A small contrastive image-text model, trained from scratch.
Model: 13.6M parameters, encoder activation gelu, encoder patch size [4, 4], encoder layers 8, encoder width 192, text encoder layers 12, text encoder activation gelu.
Training: muon at rate 0.0017, 7900 steps, batches of 128.
Data: 90422 training examples, 11.2 epochs.
Rows from block 4 of the image encoder of a small contrastive image-text model, named by matrix and row number. Rows with one number belong to one neuron. Each number is 128 + 32 x the weight over its row's rms, rounded and kept within 0 to 255. All counts start at 0. Numbers have three digits each.
Before each neuron's rows are labels from the 100 images, of 14976, where the neuron reaches its highest value: "strongest on" is what is common among them. Only what is clearly more common there than usual is listed. The data: photos of plants and fungi (iNaturalist).
# fc1: MLP up (encoder.blocks.4.mlp.fc1.weight, 768x192), inputs 0-95
# fc2: MLP down (encoder.blocks.4.mlp.fc2.weight, 192x768, transposed), outputs 0-95

strongest on: order Lamiales
fc1.526:147048126085148060161181114122090129099157106151180143160127105166173123190180208085129158127128200128099144104157101129131122110125150152144085159159108096123147178065170165127096135147120109120123078126136146089124138153139087155127126136093128103169133108129075151138114125143165135131
fc2.526:041199129172121190126139118123146120175123102099099084154129111170173146161064125178122130140115064107167100107129121161121086125153158100035144179089073170151121215094145153098104095081117121141098150099105109155118139103167128162155108123167114191132151153114151127135117095096126126088

strongest on: class Liliopsida
fc1.278:129117129141132143109113124086149111162047129137083096126141182170134194146198165133151079121130144091129092100138092122105124110134141102156118124154137154188081126154192129139157111200087054147157140128128080177170153120113102136113066133069165140086138146124086117127114118136125113118
fc2.278:107120092126170097085112141079091106113134128159074108150142078178148129145129110131103113119125101164131153143140171131145164111092113161165191138123055092140159187128118117131126163110124151143196171142152092104117137134136189113169087126129109081082140191139160106103140129144119085100

strongest on: order Lamiales
fc1.49:106067114167123109121109117164133101104175129144229139139176165138104137134132123143127088145147147105107158166163056106128123115141158112150161134056122119129106151181192127157164132131129179166042097126176095118132105137148138110099142111129133168176134127157058126125123076138165073072
fc2.49:085171113119157150133109169131168112159063123141050092131130035172161127149116148140096130139082133116148090087150156172161166085139110123136081141144167125090175186098090101063118132165110057099168117128039128127110103133115104148134155112148107136084097144094158109213091180128139201144

strongest on: order Asparagales; family: Asparagaceae; text has "yucca"
fc1.718:128183105113172100141127171176085125158137185178155105169116181190113133145122134105104133088076112120139103101194171146195146171114138138123063101141117133111130144136148145101119117087108176031154134146096136083140083137090129094099085209162144144176140101163119099146088134119141150184
fc2.718:139079191147099120160090194106149122134077149139122114159118154120156129114171122118152106127052149118172088098128089121152069182169194166058114088165121153127113143112133149121099194165135100149076149179144134104139174135084186188134160085072171155176111077115134138058086106112153118124

strongest on: class Liliopsida
fc1.405:110096146132127129149111071101097144077076105122156152116170181131171092100128108159137168113147123150198062105101178107090101163095111084145082136157073100095160138127159135126155083139162165140111073111099190136130170066117152192102138148136116162140126136180165130073088131074115137114
fc2.405:123032118123157100151134139139169121118120139154085096115157105097208111108171128085137103173159133110095155175126134083119185146137164182131100130137123107144153124173090120125111142211098181088148072152110134076184102131162119134112124160143096086175146139127124090150154162135152092119

strongest on: class Polypodiopsida
fc1.733:090130147200071146146108183145140145156145123164132156099146143132205158125093141093124077102221099105123082142134128115182144156159149112170114140134126081105137151157153069122115123181124130163127149114093130138082140093067128163097114159092123122119163090113082146125085108113161133062
fc2.733:129160175150155174119113145135161119089087139098124079094149122133104155132131176124166123169113096195113174134053169087077187060130123160152164037123080074100149133147088098145154112096180137143163100108142176094149128158116114130163175085144147158142085164165170133095124097110126189082

strongest on: order Caryophyllales; family: Cactaceae
fc1.341:091111082146188174139112120101121152124148195154159107149126041173126130112045126066095149165162164124067121086150110116130154198175105133123106083097165104134097128129124108133145098122150108062094072123164138063150111141108105134107104061104086152188126133090115118121104166190124133170
fc2.341:089093125088132143167104133137112110131162148192065117106094133166150062106072076141149145120124154078165122110067114142149117062185101046106113136203111123111139141081177095101155097139129119137173125120128092134159063119138085158122147088118127102144163132068172176125108114106121091129

strongest on: order Asterales; family: Asteraceae; text has "common"
fc1.70:088116088143144175157109145115120176136083098056086126144117147147143111114216130156145121129133195105153136162157129106086067114101154134072119093176126150143131182121085076140175094118166124122097134114140070075088142085125118146146116118124168146110129115117112101111132086135113133174
fc2.70:124068138139068119184185145100112122144247135158101182078087166115111155151105112108109123182081129118126081114096121077054166144141149124148093142170194182131165122167105137129155090102110153127124187095075145131117162132133113126111120166188109154098144097143122168119158098085098106137

strongest on: family: Cactaceae; family: Asparagaceae; text has "yucca"; text has "cylindropuntia"
fc1.175:106087170157129178155151166145099210137120101078169113145154087145106142143101106090149108121152064147086139093152124117096127191111091186141081116106167115128130123166158153087139124128133139125127116181118162116146118163130058123128075192157136117093114189113077148125079109158099093097
fc2.175:113135128071155096116103150103134180104134142170064138123105142109158150108159099127158120159182131151102078132067120160185117163147123125125128152154110184093173189150106110156126117071163119122152153123160113137197109100118118191113144167112115103096117138097124147172127157141175113161

strongest on: kingdom Fungi; class Agaricomycetes; phylum Basidiomycota
fc1.489:110085119196086137123199146077138162086095131102139210120104160150141117093128109116123211067133147123079121089150108144137108076126114124127103113145054091137098174162141144170151069171166156126153097134121094137115121042113126131152153136124130121193149081110109158124118152106131222138
fc2.489:073127170122175163169063126133195167128131116102082105143151114141126116122124128170135135107127117146124088160126127132084093071167101114149148172133125122087111130092139128083144169095121106162099155159115137067150158158120080195088140077152071124103109096121182103118172122162117115139

strongest on: order Pinales; class Pinopsida
fc1.270:132160122151166142093175137072189113131089103141073130091148125153134130140065071155135078163165086121066114109161137152129136120056179087115138136138133102151144193145062134094136153147126143185095182133079082116171177153119131135148142141126128143086061111125178127119140139133165132104
fc2.270:146105144157130142172109155073128159159154153118118161140121147147167124136077090114081138121160106153163172101111121132115096133103100181147084184100081147167147101079134180096125086109129147111117142155099126067095134100143121155117089108132154167156128103155071163137144092136072155136

strongest on: phylum Basidiomycota; class Agaricomycetes; order Polyporales
fc1.740:073131092115126095130148109069141078144125124180142104167168142102055133126160149150134125125130171162132046128144122141134112130121141170144108151111146186158143055124115126189137113141066137114160137073088130140122183117069136069126066108150144113129116122204116117149176174149110132126
fc2.740:124143146143187118147108185109107088135163153118117148081111133147163108136167156118117076123105125167117138160079185144155089129125073077123119082135150166131117108092142102092168123135152181137143124176088136158160158139090146070155111107142139096121112152146124080101126147072113154132

strongest on: order Caryophyllales; family: Cactaceae; text has "cactus"
fc1.336:089106117094112150141125219093104096128133103140160129102157068093148140206172130136103122091124136165097143116073120166096162104176108107080076094163142119151159099108158109134102136145135117140151123069084099173112127146140094195095150167120108128095134095118178096107162138082147113116
fc2.336:137153110094149183125127078088096095090137154029094127096142141134152178117135105138135183124153089103087144185135107157097176039149125154156158135106113092158194110160119090147145143117090176086097123085167191154141126182144157137141131150108084136138136106133120158120137039154136149141

strongest on: order Asparagales; family: Asparagaceae; text has "yucca"
fc1.487:152133092111125142101126127129167120100141134061140056053102076095083134089089153143142129151167105125144145118173154162128126132102161120160121143142062096102139114141124111137101181097115156091103117151058127159108084125104144145060082184099170093119106209160098171125095140134137147180
fc2.487:126106136122116105177135149141109131144157107174124085155150101130169164091154152068143161161072133093126094059119153129097085202126095142153096124118116133202115158106190171171077120130085110151105094171111155112104134163138153104108127094150179129107118082151148077108135164158093104147

strongest on: order Lamiales; family: Lamiaceae
fc1.717:094157151123168116137118178107108159120156087115185157009147156088055154146127104081170139119155111140170093104138067131163159082131135160109115144117103144139075054121138168129121066144105148157148138134107131117077113174053147087080062159087123170077076136122164168113130156116130098156
fc2.717:138084181115143104110155201097136160114174022134080147158086163126102153174134145103149157149080093078129119071118132119124143172091153138172139144139073040097092104132145148149122206130103059066080146105097106168127124113131108134162129171065126089068134124133147095138130177056163151133

strongest on: order Lamiales
fc1.96:117099131108124118120175134151111111180186106161104100148152152159116145169110151112098157111148139138151119097159146155117192104079154143179081161138118147069161081164151150174154092140102098147086151134158086122084074224135146119140191141199083146130177150131119138119105104056124197140
fc2.96:163126184203117150117142111133173107079060131102130124044104105154118118146133102119126150085078122128115183138127129152144040110094116116107123094147143099123105200150114065124144122104180112118144143099127202134112191131104112128132063132094143125160130167089098134197144189158106123125

strongest on: order Lamiales
fc1.713:116081129134120099101102098167129049123161137160206150161147127138145147112143162147075139175132161158084123113120040105106105108129182140102112097062146087107099133122143105130159151138122106134117126152141140103221138098156114111111152181177093135093099163186096140174142082159188095052
fc2.713:123141125104158128156139109124153140187147139112057084141096116137146083144114142162156079152121165119127130140099224188169105088086139104103134170118153120108187155076097156091103159127141077117106104082077098096115105145108126170160120083117138146187124099097155146190091166119075179144

strongest on: order Pinales; class Pinopsida
fc1.161:093105176179112154121120104088138149138150097134091163127129126151146145090181129102137119118135123165072123089113138127208124149126070126092193099049143167087127138124124137089116163127105097103093105115127067103118111137116145075124121193134087207118154130089142198185160132067143164119
fc2.161:143091084126111076104100093128122096144133117124178131141087213107105159075125166055160179202125085154119108130110185116146107085146087118043138161122059133164124121137145079144144167108153098117163160096134147106178155176117152122163139132101148168173124165122104098168137132094128152119

strongest on: order Caryophyllales
fc1.36:155127163119145191132161116129108164107182119112113140110141108130118139087150072161102138138130194175129134117178074075068179119151145140146172110098114150150138188069167148133157119182123123106138126096091149176100190131078089137078123151092171104144209167145100112105096134127182173129
fc2.36:060165103118128132111132156088095085104103154117151081137128043156173152089149140130138105095154152095114135144157114096160117145131129105099186060166165110141177092146116126149093104076129141128130112175156050115119050080131099134156159163210114120151085167085128125100139120168124102147

strongest on: order Caryophyllales; family: Cactaceae
fc1.454:155074086163166131122144107122059105116138154151146093129104137190127168162134096151097157162133130163116138096157114101149176119073112118134139156105126067177145125134108116120096093112094174125176152120165118159174142142198166230176075136138113153097113080076157159117136183200159111119
fc2.454:160155174186174178131096116198152128135097119128168095186072106109134129192110195118091109123153131127099165097094180127172161121123124150063163152102156153177127134144107171091138184142076072142104137123094122086159131097140119073106162136106111145102144157136076145125123126098149124128

strongest on: kingdom Fungi; phylum Basidiomycota; class Agaricomycetes; order: Polyporales
fc1.351:086125136139112120152103138091117194145075193114121109118082153150119178122066076129120156118130158122113108135124128136154166128182113115149129174125107187137062137161121103146139143150094177131131131054108151143137089073149093137116149118113102211159156122072133112112117126136119137160
fc2.351:096114203108155175137118128139100094069147127148095119110130150151086132145143081093074149110151109154090101154094127106097040077066079158162142156127096085105108088160171110143102120128054087103121086164163117122115190139146179135131115119089156101075080136142170155072193121148140145162

strongest on: order Asterales; family: Asteraceae
fc1.68:120097116070172197164143141142146135137088111112076092139162181159118122150150112124154176159169117199121081107183103147069175136131144113113204119116125169189151153123134106109063099063114125113128092093120176111114107115134076162141125162122152154096085119146163128119173074139121082136
fc2.68:152143128177148112088099152121146090116149142144136123102126104104148204037083099166118130130104155105138179160117103111160107147116127157160155134133129142119124100106098154146176127156120156150128171132151145155142080101103140118146120145143063063126181136094128074141108119161155127098

strongest on: class Lecanoromycetes; order Lecanorales
fc1.321:103102135139164128145151144152135178125119150183128104110149169126153140153142150139039164112148168145118119135182138129113058165154143109126131108143162076133113192159148127103121166144131132135099154097172115171190152135135146126063098129169123141145090045166192145102119104103132136092
fc2.321:139102150105136129143107062128148149102165071100109123147152162172142122211164129087167164115097136059084111111024106154117139107156026145152134095144063147130136099114149160181091105130101133113133124124067097157100104132104126088143142116142126137153148167099082119067086070169144123139

strongest on: class Liliopsida
fc1.388:119116090132119113093175110127118117092092098092162087110172204067152138127143067099142123129147138148124121100113119178109152137144104105135142155117118053131141159110128059162121159146127146123089103130129167183110122123119218148114139153140095138161131165133126160118137188107070089100
fc2.388:137126191162086124104110156120097112121177120094103173094179168124124075097184094046104054080099091158168105156079154100100157167103113111136097101136113197125190142121142157157148163134124146168158102142078093147108095121101123151127198190112139127134053155114087142133127166138196120098

strongest on: kingdom Fungi
fc1.134:083142105129113101137096177084175138124099131126113137160131116158202104127123145104118095142151122156038167098081142068099130145081109071051074109131164121121151148128118080069131193099158140095083111159148134116123149139104147077141092160192162134145051119141141105103131128128132095109
fc2.134:117138133144079137136084171129123109160117114127142076196149158117143181112102063140156116110105126087135112142104125087112147195145055162139137100077136139140031147071160109147194137149076135150126093146114112137141166131150126190155070111080160109129084120153207150127147171073118170167

strongest on: order: Caryophyllales; family: Cactaceae; order Asparagales
fc1.380:217121112125113112124147105106164157113143149168125123109101095118107125098153120122118122139139080145072077104153097173126159130123112183167088192103193135155173143156174182107131156161127145081180113163115164084096102086160144118077122175123071134108165130127103097109133178138094091142
fc2.380:173109100127114143118121183121131089097075117128129190086153148120142056154109098143178143125129100126138149159163134141152174136130188128099112172064123102192112101135140102117129109104126117139144167134146183093150195160095139114147175141106134124123110140094123142142081150129132098120

strongest on: order Caryophyllales; family: Cactaceae; text has "cylindropuntia"; text has "cholla"
fc1.225:158094111170115092102151186055167164088066137116148099136145089073170172092101104036081120123192149110072083114123126115144170133083122180144092111128130087073122161148104117124140126126115074112088139148070167132126084116170116145113115179107154085083089171125122161168103123181086186154
fc2.225:067174186157116123192125133125102136186217094103098097086114145118167177147090151139141151131114082160102085079062131117032115104112099164141125115110113132133121145111162054156117156133104155148146139101167166150165156176106146131141142115113089162122107131151097091084122132175104057127

strongest on: order Asterales; family: Asteraceae
fc1.323:123119138148134120151118119115117140080117080133080108160102144098163122109183165147202096168149168145127111113121143153112145133118133134121123091099121088149170192155160107161017118131038158165082141154102138093147149124118107148125172115144117147135124127114170145176120120106095145177
fc2.323:112150121107093112110176098148093183190137130102154164114125077085085195094076114110087155157111108126108118141111183105182110162074048099123140036128126072158093176110090113160119164137136069146122125100139201137146186147140123100126160102164119048142133169138094112114128134221117118084

strongest on: order Pinales; class Pinopsida; family: Pinaceae
fc1.505:169115159135150132174119130165148146160116168138123077120145099112093152114109118100081096139135115159130133135127091106042121187107162130129178083160093161158160141118134124116069112140102059176110100135126135160133108094140129138071162118142081130089155155123230093124163093164105100099
fc2.505:126105090103156113105134199119157086043194153173128184091095123092104125120080134146144096159179150092163181130157124115138121107127131085121153159148116144147075111120121138099186088142092177148147128149172119113181132150135075083096092161063178061063163129131096119105103141098129118147

strongest on: order Caryophyllales; family: Cactaceae; text has "cactus"
fc1.586:158100172147110191121153162076092135107075082113140122156165159140107113117151077082131165100152137148166163081097144119134121136088131131137102161147139113108148118168116133157081114133210131129174095092117134163096149184094138098078102143131084123066153115127124153135184158090072122114
fc2.586:137072142137115134175125181136156120138158162144132118081150152154128159111096082162206170118114095113126061145149105109109144195107149138086118073123111088075115143071143137067182138114135114060115153115181099119072131073143059128179105062113160111160137143140140123111117202137167129148

strongest on: order Pinales; class Pinopsida; family: Pinaceae
fc1.408:154044126068131111149114092135101102157149122213171170195105067097117152097146118118148094059117169067145118157085143133100078155100145158115183093075164170135165136114122122086097148134187071137144052122176092070102136117155120152148174121142190157109094120083108167101120119117185146131
fc2.408:083167118180174151144132170125177140142114139074140121116143190157111085164138161156127092139093111159083170162156147103130181065122084068132127145162100107123136136133119168102146116141065100177144148106127096114072129125132138156128075083071102144196166120168066097140123134131051046147

strongest on: order Ericales
fc1.490:128151108108121122078083098086144105094132064152223105159110052110140110143131141170148150154145171110149113126133117194137160128100211064088117137163114138058118142137095094126149106109157137083127153112124140129043118184143157117106157101154081137057182076087107101117148077133155145121
fc2.490:115107145183115117154165105109140162098083099183157156116118096106077151151125198115139117070123131106153116095181120096188208148125115069117103147108074136160093164184145167155135121113157138074118117031126098067103142079072137147132129107141176190068213075147076095131073093128091114119

strongest on: order Asparagales; family: Asparagaceae; text has "yucca"
fc1.432:125101136106175127143125162128094114196104184087082089120143149145151162076174101089137150134123128094153075134151157179146088176140166173140085142113086094091104121107093117144061093142114151140111140112099198061122127115141128104096124159125154122193125137088127140086120122156097145158
fc2.432:123157095102110150130129118104132096128081154118159199156131180126114120074091154191144135130089170079071122078098133127135090122147160139142099123175097133170114184091152166111086154142117060153100144134084115109087155164166120168163125146129185168185099131049150130095096144148194101166

strongest on: order Asterales; family: Asteraceae
fc1.473:132057103172186079128181123076098106135154167161134117100191095148116140160087110134095091114114092157123127200149142117126098091110145117116100135101109142161072106143115136121128118119152144113132076139127137162078098075099155144162159135146137124127080149121099110093150097164184134106
fc2.473:092085188112157122188123137109111077102118142086104127197163187068138104137146082137118089126110112128101167126192123162160052128160136177121133106080118211126132138123118142096104148128146191085177083180092122150099179181111106106099117119137160158188098132096146103136145051127139099128

strongest on: kingdom Fungi; class Agaricomycetes; phylum Basidiomycota; order: Fagales
fc1.365:108140183131143099133126154150123053101136143123165123086124128095125209097078146159138147138110129129209110114076141137113101149084179144074206091150134148090114105110177124093144080108166207098125148140127145158068162089099184185128113105134120125110140094076074175153121143083173174114
fc2.365:126136136108155126208095102154168162133150055147181174108162125125127118109145162133132145162118131136174146108107108090147123178173162079119153123148177147095135124122112158118169097130111113121082130097103117128081167097103176051093069135147130170202179139083128123190126139114148165151

strongest on: class Polypodiopsida; text has "fern"
fc1.248:193138119133090162122093096141108151111052137135145148064113160132111103122103096099110151174129105082099115100088138117155085087172110066178150124102150128187141178161124125133146139186123106130134116119075181098053168092168157169154180094156110143128129082155128120115076120181115122178
fc2.248:105130170109190106127089185063153147140158064092112105106116137115131106160152140144091133104103136155121127085135139180163185201114107135132124116136138045194151174105100114134115151095150114161140154102153163170121126104153151104052149100108134194136073142125156208120114096129111085157

strongest on: order Asparagales; family: Asparagaceae; text has "yucca"
fc1.513:156162164156156075067118082152099134118158145155159122103139081118087124133143184096106104129153130235089119090140123152123178182113132111105175128100115107108097107124103141071143084146222108090124151181142170107081122073082053203146181153131142171119118163156084137154134112130168096134
fc2.513:134134096170078119194120143123103140122112144146147112125149156143139143163088157140121163124140148153064105160116188149109120135153119156080128125090087128145146060074121135107112062206127108064133117150107146112124170115161127114145072114086090157179174124111167144173107150150134066167

strongest on: class: Liliopsida; order Asparagales; family: Cactaceae
fc1.221:151105124146161115110126176095063113114115109137037103125198148157159176120086121166112118127166091149109132105150165126175121173073159171075124117086132139117129156117080107130142131150140083144130152163146107107091110105111113096143127156174064111166139127145074165121127134154138103147
fc2.221:095125165122164103168087158133103138171097187139105177100123090118112145188153114154147107152112150154089146093101168080130161148075078117147145127115092081105151123084146193084030198120113110102113102116077131150131200091123209144157088182132118066129136142133149090190104124111148160052

strongest on: order Asterales; family: Asteraceae
fc1.109:158170123156185124086079079069111166158097116143121153133111133156140064104107133141145146146155168163067109098137112098192172126169145088146215065135099158089145113127080153158109126108100086151153120117134117123155052130115115179133119143093155166136102100139134194161114100179093127082
fc2.109:065160111130103103116167195111125170198133189153056136131093183099081123070093120104123134139136079108138164180138074083179083143100105120157137142094107154124099131030112172180144052128139146142165109121147114102118160126031185161108142129098138154112103150130131107139165097162131155157

strongest on: kingdom Fungi; class Agaricomycetes; phylum Basidiomycota; order: Polyporales
fc1.315:095084128132134129125141166159118116159149103149150075155097106114196151143099127151136127114098117134076125140150117136063138116070092114112114178130117165131115125110097122149137141096161130175088156154070131140099166065064177082157096178158096118160081136125150127123137153125095118136
fc2.315:138112159160148112170116117151107172110144165147078111150123139126162148142130096156185119056132175118173147130166083097176207137152165075164169082098143131135062115131098098152182097085107146132095156151116040142171183114130054138120102112134102087092056127150102135079155182164108147171

strongest on: order Apiales; family: Apiaceae
fc1.172:124162112187178161111073126134131124140097153140092158128155106138136159094086154138101178122162145142114170065086089152136062132137105093160136051140154139109158138121137182120124129079159156083097151128107145149185170135167109147163165164108107187146075123121171111095116122106091140075
fc2.172:151072144011170115135170100165166140120147100091110153105151116138156099147103137097086140175149134084121080132137133115082132124196191089123096148100098112173154103091107129105163069128133083107165119137191100093094124190135078152121136148041157152132157163132107125174100069115155118086

strongest on: kingdom Fungi
fc1.533:117127211122113143092118145199131135142107129169108172128105147185090106173107106138153119108079144149151136136091102167136086179155154124099139139111125167123104082176142096127082114124127143161110147105141124126102141078086148155146099106103091112112173126124135123131113181094134111114
fc2.533:119147056122141136151148194157189099135112074140108218084086139078188137072132120078098161094190102137137133107128142115149129130074099121098142136125200111093112140149178139150117091106121143133066218159119155122124151114181160121134125137152087138179172125107092030169143125171112110196

strongest on: class Lecanoromycetes; order Lecanorales
fc1.226:094099131087198111151135187144175061151105169122109104150147131119111220104109084165103180121174172096084102167132143103149103146192087101207104135149116147165096123158067069160138127160131114137080135081159157215132141093122164089090156109169108103120135122119123112081128111116146141169
fc2.226:098104097126083149180098108168096139199121076102146088127173112130120129146127128128118158091087062136126149163170142144171058128092100052091155127130168130105103112126163093124085132144127159121120116176084135121123080119103115148122172081165114096138148114170058128146161126189116192154

strongest on: class Liliopsida
fc1.531:147161137117115146143047129112161149111103135098115074111159131110094155163125152087108126130129103172124130110095120137128160178122136121110150101126121102176142163160092120138115118165122153122037097095086119087128121111128134079124140132109111163113232204129115106106121130156095154067
fc2.531:068119128074141111111138178158110153156130109117174142089142083183128108119173100131089096130129104123112178151145163124135189181046117094097113184083097104128093160114145145100105156081066103121178134149122085144092103110167101057163065141145119126156099179154107120178150168084090085100

strongest on: order Asparagales; family: Asparagaceae; text has "yucca"
fc1.258:133102175157133166123090148154073129121146124142173075130143143191059128110140086113096135172183131155145075121185125114100115117095139103130077124138055066110124113089091079135081087120140149146134143190144182125113123079126131130090132148099103148161136147144093156141106142119141123123
fc2.258:145150074095098140057114130173199162138126163134143146174188113129158172076142140076180114151099133130104122097106128169128099159127103125103146106186139061133140148092117164135077163089146141142105097121103112120075129137119178164109143167122158123172157164114125050158175181198114120116

strongest on: order Pinales; class Pinopsida
fc1.0:133108088093130066111126111125128067143108132131096132135163114105111130136092102123107099188186161084073149068196119138161096177116142127164079118084118156192113144139123032093138128178137128131124036101152148149197117110131104073120157130179095174125106171125181149084126088132137125167
fc2.0:064108134127128071131153094136146089117143106145172157116130137098169116155111090127119186123146123114171088158185086077174072103161135103151117116105117152155169137109149128140155056116151116141127142140129093206124099115063112112158106137140109145150096140121183114159140139080137133147

strongest on: order Pinales; class Pinopsida
fc1.208:132143093111185080143124147113128074117102180163110089108191138146059172136096123115144096194118123131181138170162115097103068118179055096091073124134116134121131158098166075081154162135138151135095107107122123138134139106121101104176141138202158143112130090099169140160144090132132107156
fc2.208:151068110113146072104118084106181175129092127178143180109118122065137184141151106136142166156215127079160080172120092163118148153096131064127085146131111125102087163164181102160116114123142101151111145127121097183095129087125149129165106190115153125102042140122147169155122068166147118144

strongest on: order Asterales; family: Asteraceae
fc1.146:128137156162133161181124119124147101116105176153088142083139177144096121111158097099175119093160153134119140129138075072071118149133158120129145113190178124120142114109138131087080075097109107146116122105094140117101106156080125189114094109116123132136139160113125102138122130145099101113
fc2.146:135093113066126126121134111109120105130151091141149098182093123126144124099077100089135167126113157093131047117121195149124145103123121132155104143096109113123125115166143107124122148153120133161094164136173150238101155149095111084127093185120099150114112099148150138049165162153153117179

strongest on: phylum Basidiomycota; class Agaricomycetes; kingdom Fungi
fc1.101:135118171133115047099179141128130078192147130089154119138141085161114133155115104134147150153125138133159081139180124090136162131152157101106163110052135130130133126130156114213134182172090181170161098118073124117171105092102090140135118161092135085111108171126097145129150148142107087088
fc2.101:075101120150111173154136194075197116125090121139097095096115109124154151100078132082131090142116147173150164068128161099149132157090094159176134126146187169134134132159092125146125123134136146102188148091164172140154086135124110075161110120190160092094134185128140113132116128145199124109

strongest on: class Polypodiopsida; text has "fern"; order Polypodiales
fc1.748:120123165132125131128068074168089150137077097149090091136134099132145042115144112089127125136122124179191103118146114157128111115102099077145116097130128158159093141116114106118166092073135147186171131123155193126147094164182199168162161083129156133132165129151167155167074138106080181128
fc2.748:162142131153120159119106099149119087128164109099095132123102135118179107154177099190123161159133124082145106092143131156152180151127147102121162122097085115150144130086099149134098117144145171111148115085110203139182027138153144088095123123124147185148136104112136118071170119085165117143

strongest on: order Fagales
fc1.362:093112115178128123151108105103120158109103118125197125136089171125096133168176107106118155145110157133106110076104167121107123127114122069083104103166143172087179190110180166149089147152128128195158085160093110155087109079170119154134093118085171169098096142138121107121158148172160098170
fc2.362:161134103160113136177103117094156158159163117130126128178087069102121165148139121146152155123140150141104078167109101161119160152116059066175172119106112093162127131089165146150096113129137164161134124126174128085125103127105138190134110128158098089087108171099138111108171205063088158150

strongest on: order Lamiales
fc1.588:118194083123146039123149134101150072170078119118135082144115120194155109124123183081134169152177135148178141104082138138135157099096201082109143121113116079097103147177183142112106128103146091130096212110115127079056152142167128127150131098122139148130121079119098123161177100159135134115
fc2.588:137126128095104128066147096161139191113056146170154099218062139134151180165108117136118108097093139112139156083202141134184109108162174112145117144126131167149153125083115119147109097128148108117130102082177171138069131136079120092036095126159126101075120139134141100174070110096130174074

strongest on: kingdom Fungi; class Lecanoromycetes; phylum Ascomycota
fc1.641:123123094121129091135110155181142154138153115190155143164170099139137124096112113122100137147162170131109084105119138173119055123141162119128124123145180120049101221100093153116179089107174118112138165097167142156121174060092162142103082155174197164088118050105127186123153127126077111168
fc2.641:098067110141164154167123096138126120173124186098101113060115161172066117084141149163096155094121093162056124106070141162125145166156136120136137109151157147190139110167179123125150109121115080120118111113063110110113112082094120126134106154139178084132122169138122145148126092129148177139